A small multi-label image tagger, trained from scratch.
Model: 18.1M parameters, 64-pixel images, arch vit, norm layernorm, activation gelu, moe soft, num experts 8, patch size [8, 8], layers 12, width 320.
Training: normuon at rate 0.0031, 6700 steps, batches of 384.
Rows from block 7 of a small multi-label image tagger, named by matrix and row number. Rows with one number within an expert belong to one neuron, the router's apart. Each number is 128 + 24 x the weight over its row's rms, rounded and kept within 0 to 255. All counts start at 0.
Before each expert's rows are labels from the 100 images, of 14848, where the router gives the expert most weight on average: "lies over" is the class under the peak. Only what is clearly more common there than usual is listed. The data: aerial photos of the United States (SatlasPretrain).
# router: slot weights (model.blocks.7.mlp.router.weight, 16x320, trained with AdamW), inputs 107-213
# up: expert up (model.blocks.7.mlp.up, 8x320x320), inputs 107-213
# down: expert down (model.blocks.7.mlp.down, 8x320x320, transposed), outputs 107-213

# expert 3
lies over: crop field
router.6 [159 120 143 142 157 108 113 150 144 116 117 122 160 147  78 122 151 144 106 165 147  96 117  76  92 156 104 129 141 154 107 190 160 153 110 178 106 117 125 144 146 135 143 124 118 131 133 142 146  89 148 118 125 148 111 165 147 141  89 114 125 126 142 148 135 108 121  87 110 146 103 101 139 140 109 107 110 115 138  70 110 116 132 150 166 169 127 135 109 156 156 154 128 112 103 114 140 105 143 101 135 126 123  96 131 175  56]
router.7 [150 151 135 138 124 131 165 160 156 117 159 132 123 172  94 106 142 123 101 164 121 133 116  99 106 138 136 104 134 102 122 130 115  85 108 145 152 140 158 133 168 110 160 108 102 153 159 104 116 158 147 139 127 133 140 111  98 186 152 130 107 153 121 130 188 120 116 140 130  97 115  89 109 180 106 141 124 138 112 154 126 147 130 100 102 161 164 127 104 159 137 125 157 117  88 140 130 104 157 119 156 105  78 106 132 136 117]
up.0 [119 124 146 149 126 122 109 112 103  62 138 105 127 150 145  98 137 167  89 115 120  92 159 161 167 127  90 143 125 134 161 133  91 122 139 136  84  89 160 102 143  99 131 122 135 107 142 132 131 117 148 159 121 146 153 146 127 154 123 137 122 169 171 134  45 123 169 113  80 133 119 113 119 138 108 129 151 113 117 120 140 106 131 134  90  70 115 152 136 105 130 126  77 105 129 143 149 162 112 156  59 135 132 151 107 129  91]
down.0 [107 142  76 111 104  94 130  97 139 119  80 134 142  89 155 133 134 112 124  90 122 155 133  75 102  84 124 140 117 160 158 110 194 108  85 130 145 137 137 168  77 117 145 110 119 110 140  79 118 149 157 106 149 144  92 178 109 129 143 140 113 112 115 147 121 132  93 113 114 148 141 134 124 163 152  98 156  95 159 102 170 148 147 103 120 117 155  85 128  98 130 128 132 107 128 123 112 166 140 164 117 109 146 132 148 126  95]
up.1 [102 127 110 118 176 105 144 115 105 125 113 117 167 163 169 157 112 120  95 127  89 110 114  92 113 137  83 167  64 124 121 130 152 112 139 108 156 158 145 110 165 126 117 109  95 149 108 148 156 113 127 128 170  97 134 135 118 132 132 154 109 158 116 118 103  95 162 108 128 137 134 109  83 146 168 133 125 129 140 124 119 128 160  94  87  91 136 125 136 124 134 157 154 117  64 111 161 145 102 111 117 106 132 135 140  98 177]
down.1 [156 130 131  83 188 110  98 169 130 125 140 128 161 123 131 157 140 140 136 103 133 107 134 104 165  94 125 140 124 131 155 133 100  89  94  94 134 201  97 136  98 120 121 152 120 152 139 146  93 148 123 138 149 105 100 158 120 131 182  89 145 113 124 145 147 141 121 129 152 127 121 156 120 108 104 122 148 155 125 139 141 148 106 142 110 152 126 131 116 102 149 146 137 147  75 169 144 133 127 184 129 139 114 155 101 101 158]
up.2 [139 117 100 174 159 145 116 149 128  85 108 123 119 118 150 102 138  91 100 124 114 133 163 148 117 138 132 137 136 119 156 165 138 122 148 167 118 125 145 118 116 117 124 115 125 129  99 110 124  96 123 115 129 113 116 124 127 126 158 138 129  98 100 160 164 115  83 141 101 168 111 169 107 131 164 146 180 134  81 124 120 134 119 114 152 180 121 140 120 150  96  73 155 160 159 145 145 136 152 162 116 125 153  88 104  64 103]
down.2 [130 156 154 131 148 129 122  81  91 148 144 149 106 129 114  85 109 130 115 143  93 151 130 107 113 163 147 129 153 154 139 121 121 137 137 162 162 124 146 104 144 107 124 103 130 110 136 119 136 156 136 132  72 128 162 139 136 127  70 140 157 113 117 121 125 121 105 103 136 120 122  82 122 109 167 144 160 122 127 105 111 102 135 103 118 155 107 114  94 131 158 146 188  99 131 114 151 132 154 124 146 128 146 132 161 153 154]
up.3 [144 159  88 121 125 145 111 103 111 115 150 136 164 150 119 135 117 137 145 146 127 178 154 210 181 162 158 177 123  73  98 133  69 182 130 128 118  95  95 119 106 133 150 169 133 117 152 143 142 122 157 108 136 108 128 131 109 155 118 111 116 157 171 135 132 113 103 149 135 168 114 156  90 121 128 174  99 103  70 106 116 120 149 147 154 108 128 144 104 138 134 115  94  94 181  98 123 112 114  51  94 130 114 170 132 108  98]
down.3 [153 131 131 163 120 152 128 158 120 125 107 174  97 110 107 131 140 138 122 146  79  81 136 120  98 104  99 117 114 136 159 146 156 166 136 112 160 116 153 130 139  65 190 175 135 141 156  98 155 142 122 157 155 104 123 132 119 145 108 120  74 115 141 131 137 169 172 132 180 135 129 164 118 150 110 135 130 105 123 149 102 138 116 105 108 116 140 129 109 137 128  88 168  91  94 159 148 132 142 135 121 150 121 155 116 142 154]

# expert 2
lies over: building
router.4 [145 138 128 128 143 161 157 106 159 147 138 141 137 131 129 127 174 166 122 151 124  91 103 118 151 116 152 111 125 162 131 134 158 154 107 122 115 111 106 157 146 143 180 189  85 170 129  94 142 157 124 115 107 110 118 159 169 143 121  97 108 118 115 142 139 135 106 119  93  87 121 106 129 167 116 136 143 113 162 131  98 126 137 116 155 162 118  99 115 148 133 132 142 134 145 132 112 127  97 101 157  88  92  94 108 161 102]
router.5 [145 173 161 108 128 143 146 140 152 145 148 145 126 123 152 132 137 169  95 177 116 105 111 102 153 131 146  93 110 127 117 177 136 127 110  87 112 126 109 116 153 207 143 161 125 149 103  99 135 139 167  82 132 137  72 145 161 147  94 110 157 102 119 172 110  94 135 126 111 109 123 146 143 116 138 135 111 120 124 137 139 140  81 124 131 122 152 133 121 163  93 121 133 135  98 111 129 118  71 124 151 150 118 103 134 157 146]
up.0 [ 83 122 144 109  91 142  84  72 138 154 136 120 119 118 142 154 146  86 135 113 120 132 153 119 117 116 163 134 135 109 108 143 123 124 134 159 136 101 172 123 124 120 159 111 123 131 125 157 163 190 159 102 131 112 156 108 137 113 112  98  71 123 144 181 123 112 105  96  86 150 152 146 131  99 117 112 164  84 139 172 142 148 129 143  97 139 141 150 126 110 127 139 164 125 129 102 131  97 122 116 113  97 102 137 116 133 157]
down.0 [ 86  84 114 126 148 158 190 124 151 161 132  83 144 120  95  89 113 120 126 142 131 118 106 132 118 106 124 116 112 140 130 104 144 155 148 100 133 124  96 158 105  95 134 129 104 130 125 123 148 116 132 158 108  98 134 138 161 143 110  83 156  95 146 138 116  95 126 117  91 169 160 124 168 143 152 103 130 135 161 114 120 109 120 123 144 159 122  98 124 130 140 128  78 106 134 163  93 152 151 112 132 150 121 107 111 138 118]
up.1 [113 129  90 166 122 147 137 132 153  93  97  92 112 107 100 135 158 146 150 119  75 142 110 143 134 165 132  93 141  98 136 157 137  94  92 141 117  99  90 136 134 149 128  87 166  97 150 141 127 106 106 131 140  98  98 159  90  56 116 113 159 146 141 149  93 173 140 116 143 124 132 133 130 129 147 150  95 107 100 150 110 105 162 176 157 112 149 107 140 122 121 147 130 118 144 131 126 126 133 139 126 134 115  99 130 127 169]
down.1 [123 164 129 122 150 159  88 155 155 126 112 128 143 130 109 166 128 106 165 187 149 115 181 158 142 133 106 108 151 144  99 160 124 112 136  57  95 132 148 131 134 128 150 146 121 108 161 126 156 132 127 151 133 137 152 132 143 156 133 134 112 123 133  94 147 111 127  87 141 131 139  86 125  90 120 139 106 155 144 122 141  91 113 159 128 113 171 107 158 154 137 140 124 127 145 111  98  84 127  85 126  94 112 106 140 136 142]
up.2 [126 121 104 145  86 135 145  90  93 122 136 117 146 128 120  74  94 145 104 101 107 132 115 144 113 132 147 105 147 105 129 101 125 102 153  72 140 102 107 102 155 139 136 153 131 158 121 103 138 140 125 122 159 179 162 156 146 145 122 170 128 120 105 119 152 195 119 121 147 129 127 164 179 101 109 120 155 103 123 135 137 157 147 145 116 123 113 127 154 127 135 176 111 126 142 130  83  93 138 131 136 186 119 145 131 150 110]
down.2 [129 118 101 138 150 109 162 124 152 116 118 120 136 103 114  91 174 158  77 156 115 156 117 136 123 104 100 103  92 147 154  90 180 130 130  98 158 170 135 130 147 145  86 116 118 133 191 141 141 126 118 144 151 113 136 115 125  87 123 126 109 105 161 134 112 141 132 121 104 148 123 120  93 115 107 166 105  98 148 134 155  94 145 119  79 140 137 144 128 189 111 142 106 122 104 167 101 135  92  95  73 124 121 139 150 148 122]
up.3 [ 95  89 135  93 139 116  99  95 132 106 103 152 109 103 137 139  98 142 119 143 122 115 136 102 132 178  69  94 140 159 104 160 125  99 136 122 128 142 100 132 141 128 100 103  92 132 116 128 122 144 151 136 134 121 159 128 164 123  97 121 109 127 178 146 173 138  84 123 153 139 191 150 136 126 156 136 142 127 156 108 124 159 148 165 122 137 134 134 140 128 143 131 110  93 101 178 109  94 139 156 156 113 179 174 160 113 143]
down.3 [127 158 142 125 118 130 138 134 115 171 140 101 131 133 136 160 112  96 134 126  87 132 139  81 113 136 149 138 142 132 123  97 112 138 120 145 118 133 120 130 140 111 112 143 133 148 133 118 102 134 150 116 115 110  89 146  95  82 119 160 130 128  80 122 144 127 139 128 133 182  68  77 147  82 115  78  97 147 170 150  98 107 122 126  88 135 143 181 149 159 155 108 113 100 180 111 101  99 134 160 149 145 139 137 156 116 193]

# expert 5
lies over: crop field
router.10 [117 138 120 120 132 169 136 150 104 103 159 116  93 124 142 102 135 121 132 168 122 116 149 121 140  89 194 162 158  77 161 118 130  90 145 134 143 135 118 142 133 116 103  84 151 121 145  88 135 171 150 132 120 155 165 140 103 124 118 151 136 122  99 121 137 112 127 151 145 104 129 124 154 104 120 150  81 144 104 121 151 161 124  90 145 133 157 126 145 170 121 160 116 135  65 157 144 156 145 137 122 107 143 161 149  90 120]
router.11 [145 133 124 121 167 103 134 170 121  87 146 123 148 139  79 119 165 110 127 174 162 128 148 103 112  97 125 152 151 123 166 154 165 144 167 160 188 171 168 152 140 155 115 125 140 132 158 152 119 129 147 160 128 153 172 118  94 167 125 128 111 137 108 110 122 110 148 139 150  99 128  93 171 136 103 124 122 144 155 138  91 140 122 134  83 115  86 111 123 126 123 145 111 169  82 100 158 134 150 158  86 117  96 146 126 161  79]
up.0 [118 113 150 160 135 146 175 104 141  93  97 126 149 137 132 153 119 158 135 132 156 127 110 122 103 147 137  90 111 100 142 112 143  92 113 125 137 166  98 157 120 134 163 162 148 164 148 154 141 111 135 160 153 119 128  92 109 127 135 188 141 145 168 154 126 150 124  97 139 151  77 103 103 118 128 146  84 123 146 123 136 142 118 116  96 115 124 140 105 116 116 148 125 165 105 138 116 101  77 114 143  96 129 151 122 135 151]
down.0 [122 131 161 113 141 109 112 112 100 135 133 123  95 106 133 159 135 117 104 120 165 105 135 146 114  97 156 154 125  91 126 120  95 132 131 140 120 159  95 156 106 130  87 143 140 152 109 120 103 151 142 115 135 157 125 120 119 137 134 127 109 142 169 100  65 109 155 139 120 133  98 124 144  88 157 104 112 126 147 164 104  87  99 133 178 136 105 159 153 139 160 125  95 145 167 101 131 132 124 109 109 127 130 170 120 104 153]
up.1 [142 113 127 148 128  65 169 117 160 124 169 105 166 141 104 120 117 130 104 107 125 124 143  95 142 141 177 115 120 137 133 130  82 156 129 109  93 123 157 109 137 133 143 124 137 163 167 122 101 115  81 142 145 157 134 111 135 132 129 131 117 136 141 110 160 135  96 143 122 119  72 129 119 112 128 123 133 118 110 137 115 108 154 148 161 150 141 150 159  70 121  63 177 132 112 118  74 114 163 121 128 166 134 150 131  91 111]
down.1 [111  92 129 122 184 123 117 136 142 150  84 128 137 148 138 166  66  92 147 105 113 142 162 104 174 151 120 173 154 134 131  91 125 146 102 157 158 168 127 125 108 147 145  89  91 137 164  99 142 160 112 138 144 116  88 134 120 121 119 148 169  75  88 160 119 106 159 168 125 103 147 153 163 130 126 117 135 124 178  82 140 164 130  92 131 105 138 117 130 105  82  79 161 109 129 134 124 110 141 134 130 157 124 144 127 134 122]
up.2 [137 129 152 122  96 112 150 112 106 121 110  91 146 105 157 110 143 167  85 122 103 136 145 138 105 112 107 163 151 139 130 132  90 179 129 120  96 121 114 172  90 123 150 129 128 189 123 149 154 161  82  82 145 112 144 126 112 118 160 119 133 112  90 108 151  99 112 137 115  99 132 140  90 176 174 144 144 100 123 149 137 124 148 138 127 132 129 107 133 137  71 164 103  74 166 121 167 113 116  90  76 106 135 111 147 140 109]
down.2 [102 121 130  92 129 136 118 114 126 144 124 163 133 140 117 166 126 140 118 171 127 175 123  97 117 159 138 127 113  90  60  63 126 100 152 130 134 153 145 137  93 153 154 151 166 128 118 142 152 120 126 139 144 136 135 147 115 143  66 117 128 133 129 126 154 130 169 113 124 120 125 128 135 137 129 135  89 139 113  74 141  76 135  91  96 141 121 143 138 117 118 108 138 172 178 130 142 148 138 121 149 120  94 161 105 143 107]
up.3 [117 108 142  94 139  90 163 134 137 103 129 119 108 160 117 166 124  91 119 144 109 116 152 153 156 145 186 136 119 170 165 145 114 136  93 190  88 109  86 127 132 150 116 115 169 130 149  91 193 121  92 120 164 104 108 161 167 154 169 154 110  98 141 135 112 114 145 142 153 111 107  90 119  91 129 184 135 101 134  99 147 105 138 125 144 112 127 115 166 117 116 150 109 122 148 156 137 133 147 129 101 114 107 164  97 150 145]
down.3 [ 83 170 118 115  95 118 105  92 113  83 107 137 115 173 137  82  97 146 132 113 160 131 131 160 164 140 100 117 141 122 139 144 155 125 139 164 136 109 130 143 146 131 136 124 124 121 159 109  93 107 182 106 133 151 118 117 130 166 128 137 144 171 102 125  99 175 130 144 134 161 103 118 118 137 138 123 134 154 110 140 162 101 154 158 153 114 118 144 147 114 125 124 121 116 129 128 154 117 157 140 157 146  87 113  99 145 156]