config = dict(
    image_size=64,
    translate=0.06,
    fused_qkv=True,
    parallel_block=False,
    moe='soft',
    num_experts=8,
    shared_expert=True,
    num_labels=7,
    momentum=0.95,
    lr_schedule='wsd',
    warmup_steps=670,
)
Rows from block 4, named by matrix and row number. Rows with one number belong to one attention dimension. Each number is 128 + 32 x the weight over its row's rms, rounded and kept within 0 to 255. All counts start at 0. Numbers have three digits each. After the name is the row's rms in percent of the matrix's.
# q: attention query, key and value (stacked) (model.blocks.4.attn.qkv.weight, 864x320, the q third), inputs 160-319
# k: attention query, key and value (stacked) (model.blocks.4.attn.qkv.weight, 864x320, the k third), inputs 160-319
q.223 097:124174099148093098100141143122120124106119142092108140114120093152115185201112085121138122154110105073139134126121103121120178114147128160122154096211117135114147082159140108094159064124114141089086122153138101136167121164161137166078075217130137165110141115140142149114153059096155146111101085158147114114153171120058161100092173071113105123142201131041124149157156116166141126145125135109114154180178124205077169119148086098106104041112146125122128126149092138093131110183131165
q.224 095:188111160130148131120070202088131061126094174122135133148136155149091130131153136097131080162156145125190091144106130090115084101147134073152118127130128103078142128154112170101081151197039097111147144129177093078108128156137143151122174112113158128138118095125140163128136138135128155109097147114110126130151094192118209119079167111121106163082059102132166171110118159167085156167158162182124096104180157126101118136135065118083102091111126144125092161134121165083113084130132106
q.225 098:221145104092112162131117131130097080167168139114108076130123165128124171132080127134123073095118113101153103048171177102140148097102134168117095127171128108086152115120149080145124106115106125083101114139115191176118078139150102121195122053126115120140123176089151133130132189132107181064156096097125183100061145073118180142155152108093154133115178113126091079069128154119125140145105141163135142135105081153114150112189161138110083149081167124077152148142113095153147141134142155
q.226 103:135055117170158161065166122107131098180118170155158167125154141136142085140125131059156161126105136127090142154129105118123148148153133138060120139084082167134083131032151139100168172060116176128113152158152106135085121213178123194025121151151138107140078145150183097123128139135113104140092194111124163135110113141091103145136140163113120110115114115132120171171138169165099150096106180176138077183155144160111122087193126111130162095155162120160080140146137118138092099129110117
q.227 103:177109163037161130126137146131133149070115079241142078106113141154139154097163166128133140147152086176157125137143128135120092162148099173067151157089130101122128125075111131187054113086108123173167119146140182144115150162153175184114145165138108066140173106131099056124087125075108137165080109128143151108132118185112130142145132186166175098076167130103116130138104076157130151125118159160156118115138122133091120146172149062123083148176078077125117105135086115120111147108107109
q.228 107:124162119153042092132091126109157114122158118079071057041096123164089139115137124181182151097080095103164060148114159150135144139150151096120126093105048157137096134147074078117145119156109134119099159107102079090132160126140137129104060147096086137121165210191128143156170112100128131144127090111149133155125138102111113146146114156186144087092150072083079106156155154134105098114123143180181151138105137090145159108117086204145183114095173087156120144126103165139163149182166144
q.229 100:167122123200148160162139162112157133117141124088136097119117094130150116128075162125175157164068199175135098119106101131078104130171150111128106118145151045134111124158156142126100187170118159147124128129224157113128120096136103180148172067101153125140077122076171147176140103109205223136096142109144104110114194144110102059135110144132163118129191176123128140113114175099106161133111143121129079101128119111086127158132109084202148078093097146157186137108117103107114140177166129
q.230 104:124117135131123075104161055136129152144131129066105152129137143141146120091169140109142081144185151162142129163143098152133152120183069135099093158106157167218080119110101138124130125116106130169156048150124089164077185112174148109149177152133180150078104115144201135064087122109140106128144146153168071149152094116151114136119137114080141154195105093122164098073062118082151138098129175100144117199142166138098087152089141109154105115086129070081122184070077138068149172112083127
q.231 102:130163139162088174126150156103140125109118114059127160114107124126126081138142116134126107162145104125159098148138090147126102128119082112148100166113108133133143174137142130110124164192125113136156107157158173087125137095177193237121138118107180170162120149101144159146019090163128099134116090133129148144197122163164079139111112121137085033178096101138155061062143093107084076053121048137115168164136055126124088112105147085174168114165146136154098089137086154124141111127131126
q.232 101:110118102037114160095077135131180131030132134134090144100129138084155078126108075110126154144130118082047116150159142153132112112158140091119157134118145138105121108171069089155123124199144092133142147129104161098101093102102057119098150134127128134151145118118141133126078117127111147141160086100107179178226151102104157163196065168163176099167139148154131092096107135110123126133127143174036164087099132093081133125094103158164160131167129186104170167145112180071111185107089147
q.233 098:118145110109132068176157086088069188081178115110118198166096110118134108094134153116101095124125086128172194129106062092135052144107166132132072142093159102184139146112144191144087037136129177117146117122181056148163085120100127157138143120166160137217139087174086155108088156109123117201137169157130159136136120106109071184156200170121136137120147125170112171127105162150118129187095086087157105119124093083106182101134134152156123132110099112108146068136125142120095129154109124
q.234 101:133138068162123148145066176103149058216164131124133102166112078225166120098154116117110178150084102124135134085135128147223178158157155154094170113127117111109178188124110073089110113094142125134111172108114142196171129116148083107071064104119151128128131097144126112114160165149130146117124119104146114091120060143112172074112124147153128152087147160096131138099098072178133144051177161101160100156135145124142145123137081067145156092063097123142122150112164126181162143084097135
q.235 099:130161176157126123163112139144128172053062210152122081101113123162084138100116119118136164157143160144129137159191178078120190144117065113161181137120167162087184119143102183098151207096097137141132166111113128137139156156107209159181150080067128171074081120111095129144132112141103193139153160122086068169131112095153148211146112124112119128095115130202155121149131070141158123131138121143132144121144122099133105117089106123162124101063158128133079137134138118122145050075084168
q.236 101:093174150078128145142175092129157111128122109089122172118183159112123114079102112140194131094125176154075131075132160144106150125062156129106211125107076131105114102204101115111052180165111103172129122082079150092127137111093053145142102111180101110128119151041119115101134126104133136141126178163126142113139079062072152103185166099148095128147105052114105124178114134140111129074133126080149116058145147118115107119105137209142105199107120157190153113095123100194096124150167159
q.237 097:104107175198128152127104155163163188081085118134151168158093172098133121115130171087154143137166097119113139127133091102153172140087225134162084175131133086117067154103099172125140149132108081108136177167150154145121123144129093060138136121137144151130111137128101077180200121184124082139151137145111106165214085134152163118141141144123177065160109181111112190130114147136180096116108106110131102081099094115127114126140158099130152166094100055117130125101102164080097137139133103
q.238 097:144088120157122131131187131175151090098145138097140106163141178151133196126139143102182092150066137170194163146180117114085159074121135137101096125090141120113110164180133126201120200152132155139103157126144091098156129051130134106097145150133123127149148204058166130093068118098170074055166177147137145130083115195107158110170082102080133126127125123080143140165131118117106098133103121142118119132166148082145120175143084090142141146163120157084125129115123176087179116083126145
q.239 099:160072159097063096176115151190133074174138124172183127175145108145138169122075047126101147151090151161112117130104128142087169152188063117143101128165077130185175144115118141161192151080131088097142150163128180180160074155082087143173154110137105162137180116146180136177153115123093123124133130128180086131153175066057076142115135105170137101126098146190140131131141140102155122166104093131087127086075135082074161137120139142110087101075118079127163150152128161129109102120104140
q.240 101:148114120114152105139150098106115090113065117173138141083062130110155132146149144115152136142141148136128110135068148157122120114095143099197142132114090105077116082173144186090130144136118153086119177125156160135129099154099087118217193142130219158153152165129136167086149108032104145076105152132124116171137058136107065096102162119100132135136185127173126123129083110141119095112132152087156136121164125149133114141149126113100074065201159165120091123155134060139145078164149147
q.241 093:115079103110122144102157107063122144179134188113112159168130149124147099085135074147108176090133125089150085069068126141107138160142147127147103107104132084114062093130148064128135070111145132106092207131117144156154135185127118104168150133132062110173116170098062056175178083125134162091097103091157133085140120143092142161145072105186144114161152111147168167113162109163175167140132133153126051070164139097152126111135162124143165110057090151130171107183064183142084172113177172
q.242 103:143151158196185182118147206162168097093152129151054092124132133155119114203136124197153114180116127131139139117106133117095142153118104132142100098128114106152148192173111138128119063101102099106068114096128117082159153115072125116148096086201114111084114068107114099134057137092147104174156150157088153139160144103086094133100090164158104123130134155122105110163105123120080094103123147171176116136147091101085159121108126186119152151157089141128123098122163177135089125154048134
k.223 099:125154148068124057148149098178100075075123071121085089161134159187133143093078122167096137079143176132085157148169121132074173155129120085158072100113136096059061119125078127121163079110087124076131141192111081126104128133147173128126180161146111128149172173099193180142203152094092175131195111152141092163148153150144173140127104132147164157127103151120103113038187144114133108144144102155084173128108152131122128065130167178143136105101183155100095101110113123148121128147029094
k.224 100:053113126117096171128080157139137064067180140107129083154114131163092112172119147148134070047145142100111167159087076188161083119101162130115142147137090110139121099153177084092131089142149123133149134080137126136115114095095127079167146147153117162120105131202141126195191096104148074135212217196140151147179159108097122163130159189129139149108143115136131111119128121121109071108199093143103098095114167120121090122165105129131094117084105109098152216081139132111154217178129116
k.225 101:173116132094116132165122088132107077136219110156103141131113112178128147191123179117127107065130074116085158130148121122144146136121220110115164165101164126053111136121116125156119111105137093120195182145221155109123135117118087135088113132164161157126078096114096160111140115131115141136164168114123122122167133115149087109136154129069114164099128091162129123138126076083116150141167095085123108060108156041214114177106169151192108099102112100100146175059093162122104128056096048
k.226 102:162189171158143160117126163132216158145088121073094130173061164178146066197081129174195123121130135122135146121153096091120099142129147201075138123149064126122141157104140135105130087166154147149153102113173069093139134068183111124091130137067183138128084127118109137158161097099114115117110136109138115075084112097126123108114123148147121098108091056128201168107134110122141080091026177090186152145052109147061144156155150079165134154101123114153111102097166115137105134131128082
k.227 104:145144123141153137086171112112150220170119128090098111153154196088136155156132181081076151178176111133163129139112155102139146134156108142120184126097130119116105097115123183100040138153110186124091151057139122144125152170064058118118146151126095109167023151140142115096135082174095152128139176077105128115080127103120136141183094133129108097150141175095139125131106123192150118151073117089123150149130113087150176099151131120153162093122078160159114103144105129076144212113213154
k.228 101:142131197097077128163101121121104110126160125101129100129098106086148133137092170073147208136052062118140133188123104178135185126155164108144102154113145142095100143119164174112124172109157121132127122073129153118169141061118151054183209106159163140190163123154119097049088133133112184121122137126159121163191097110131069154118142099141169139080083166129100098122157120194199161097073113074140092158090086131140215134129135094155106098099106179113124132138145114065088108159119134
k.229 099:100136203197125171087120130153173162112150058130138040121133106136188163053153112079123094093123117145131175136113090146137146133064185133121152157161089154161120074128144128158097076049151151128143121126134082142090076083185175085142119101151118123136060133113116049184141144136088113053157109095146096144062117057131173104114177176092137202197169130127146090116088065106140152177122118092153143157154089116137117187148132113082143081100095100129144136180176150113164154150147109
k.230 101:055173139108130151109165112152138142124089159092134095118128147118153161099149192117178135187133178144105157135116154094164102079108117079148160078129134147115209178080110107082154118167088179173060094093118081088119096093116097090155097145166127233130109142134085110164131148082131183101099086127094125120148118175175184165150137090143134142112108129126147122100139131186136150114156165176114132146157156110178141119076189079091118142151125126121032128074147146164141107097110087
k.231 099:112116115179081127103135111142137073162124164134061146155077155121088163139144153154129125140147110085187126148107121148117130149058127122080081158188171136100146094142061115105154119071149175090120118104154136104202093165124168076186073138080115103153153187112135113189131098149115117109105117167137132191164106114137152157134079093130128221126152180191141145094115192162124115118054100133096150145120166118133104102160094137119135195157167110125166134161101162131142115159145125
k.232 099:119161157104064135137135128076132149119114097172154132107142086135067181174142095146123162139133146092128131124100102132146186181143132166072096094199146106088148078169119123155145166046146116107107135146103101071170132159066105111138127150086161116146188095128123199128123142138087101150084183121127107129097157164128095158120161135114112156148103117148189146097069161155166147119090143136115121089145106098146099143130121101177150136073176131155114119170096074091169134144108172
k.233 104:060133111132208113102145141133085148150156144123131107118131087091115125169081118108121122120153135134124054137131131107148071089172156137178131106118157147147107118144152150138099180105181092150087158103089066103133137149120083167161088092099140074113162189177159137121103130137116180136156126161136131087080108162118179119154122133121102098112132142168181111083128095151095101148150134126100178128180125102100152125089093130107041109168130128085147200143116152137099096122152086
k.234 108:155137189089142118150140119149128166115182105135178147130141139069156092105105110117096106111133139124106070129111136143114113148117088133168126106109045067109101156122103189146125154188064095129126113110152109198108166130124151132120151110137089124113186098169059074091132106096112051118095108149119093147091113160115079142105164161105198121131163150112152041186200107183106164144127138059099141096164120165149155145139102102133125136088115177104099103098199137121113105143103120
k.235 104:084130108192128088092122111106069134074081102125172216055128110154139131158161052184155157171199136101109138114173109146101104145085073127116160134092111092136201083180185090180152118151103085141145171150111115115106153149156176114154154151187076106120150154147142143165119128151138099111129138115148150123146140104147116165121130075118102198200159063133154190143167138086095119116143110087079175111095160075120139189120195109114098159156171174123101079081146167149178108125152071
k.236 098:183157126102160121148149111162189126136100138152087108150117145109162180117134174131150162154141070124155163147109181091121084125149117151115075109130135144126143156144123176153125156094117109150127152096164100084129090161115125137081040104138107134093139179160161182100082138107125124085092133156105127143103112134153107141085195064045057137095048121162100164122142171112124150161160110106119090157076086180105211155146148155122074136209164125146107133070113152124133098118137122
k.237 097:098146074097131116217202088140106092123082081124132149099098145170141145156155095157095110129106111107119115134148165131047132123128099132173101194124137121182169208136117104090109178099080132077156163181121104096111129136064122153072189116144133076133146124136100133164128130136203160136073078153155133127103194079160100126136147186178119127139092101129077133188119100139088104121173120108144157124157120104125104111105103143115171079114151111138108139179105098117137189125148170
k.238 099:168118150166138086071138102118065103192196113124112082110127078115106125128109145113128106125115126066131155182075108108128131161100109148113130105126158166147120065133161050197114146104122144111108097167137163111105168126152135126118099123137122118128096144147102180143136114072144176125195086189123133141086114087108119106093063104123114124120172087107066134125151139126138133107158122108163139128152097111156171105128147149103128145164114107108165126095082157097095080097143154
k.239 104:125108155148121139184068158111127194089085134073090128151157135147145114151100085128111104077214158115142178220123088092057135134103075120127235059116104093122151093129064208121143162176159154144124099162115109120190161179201159123095115089135166100088118126147156149137077106157138168161149135075163162119151150145178175075137140117115134106093133126115173105190141145095059087107149150118141094118111095121132083193112097164214121123137120165179169092161161171084116109139062154
k.240 103:067166086124129092146137099124138124118153153107134162116156116165123112103086154143089177063140109101083122096164093117048097130100167168123083176128128102135096141163084130128148109166193118171135066049102187141160114144122146108125078138126097129114137118081159149105117086177157136146093097132103174155079151132171150184131140098106087092160102123089114164146131164113153106156130151211175182171147127122143139120166186109154107148082088096116132133096101132145125208114112184
k.241 094:136149105111042108162090112159061134180133116092132064103133159128090056107121164145140124160153115153152158074098071143096182140043087117130218137100144102124177108089072156142213091123156113142104146122151122105123146166132117114149091122114142117122116149140143129167167186142077100103179134109137122087147146154162149127132114129182134076107120108184121145085127195142107177111088167193140164143138088142109131088056157155102120166102194075109078175104122139157101143132137079
k.242 105:101084170172144062132097104071141170084121154154100089169150108157135161096120162120088186104081149197114143168144116087138132131072135119121079139059099134087115142079131145100146111161116136118099118133106185178131149078165175176128119142065136138099144089117117164152128162090122121114113148098094105133119135100152124143093115076097153208139099069156169159094147070185141176081149163099105112076106157103097143098127066100205072115173102103128136139157139153124128131129072131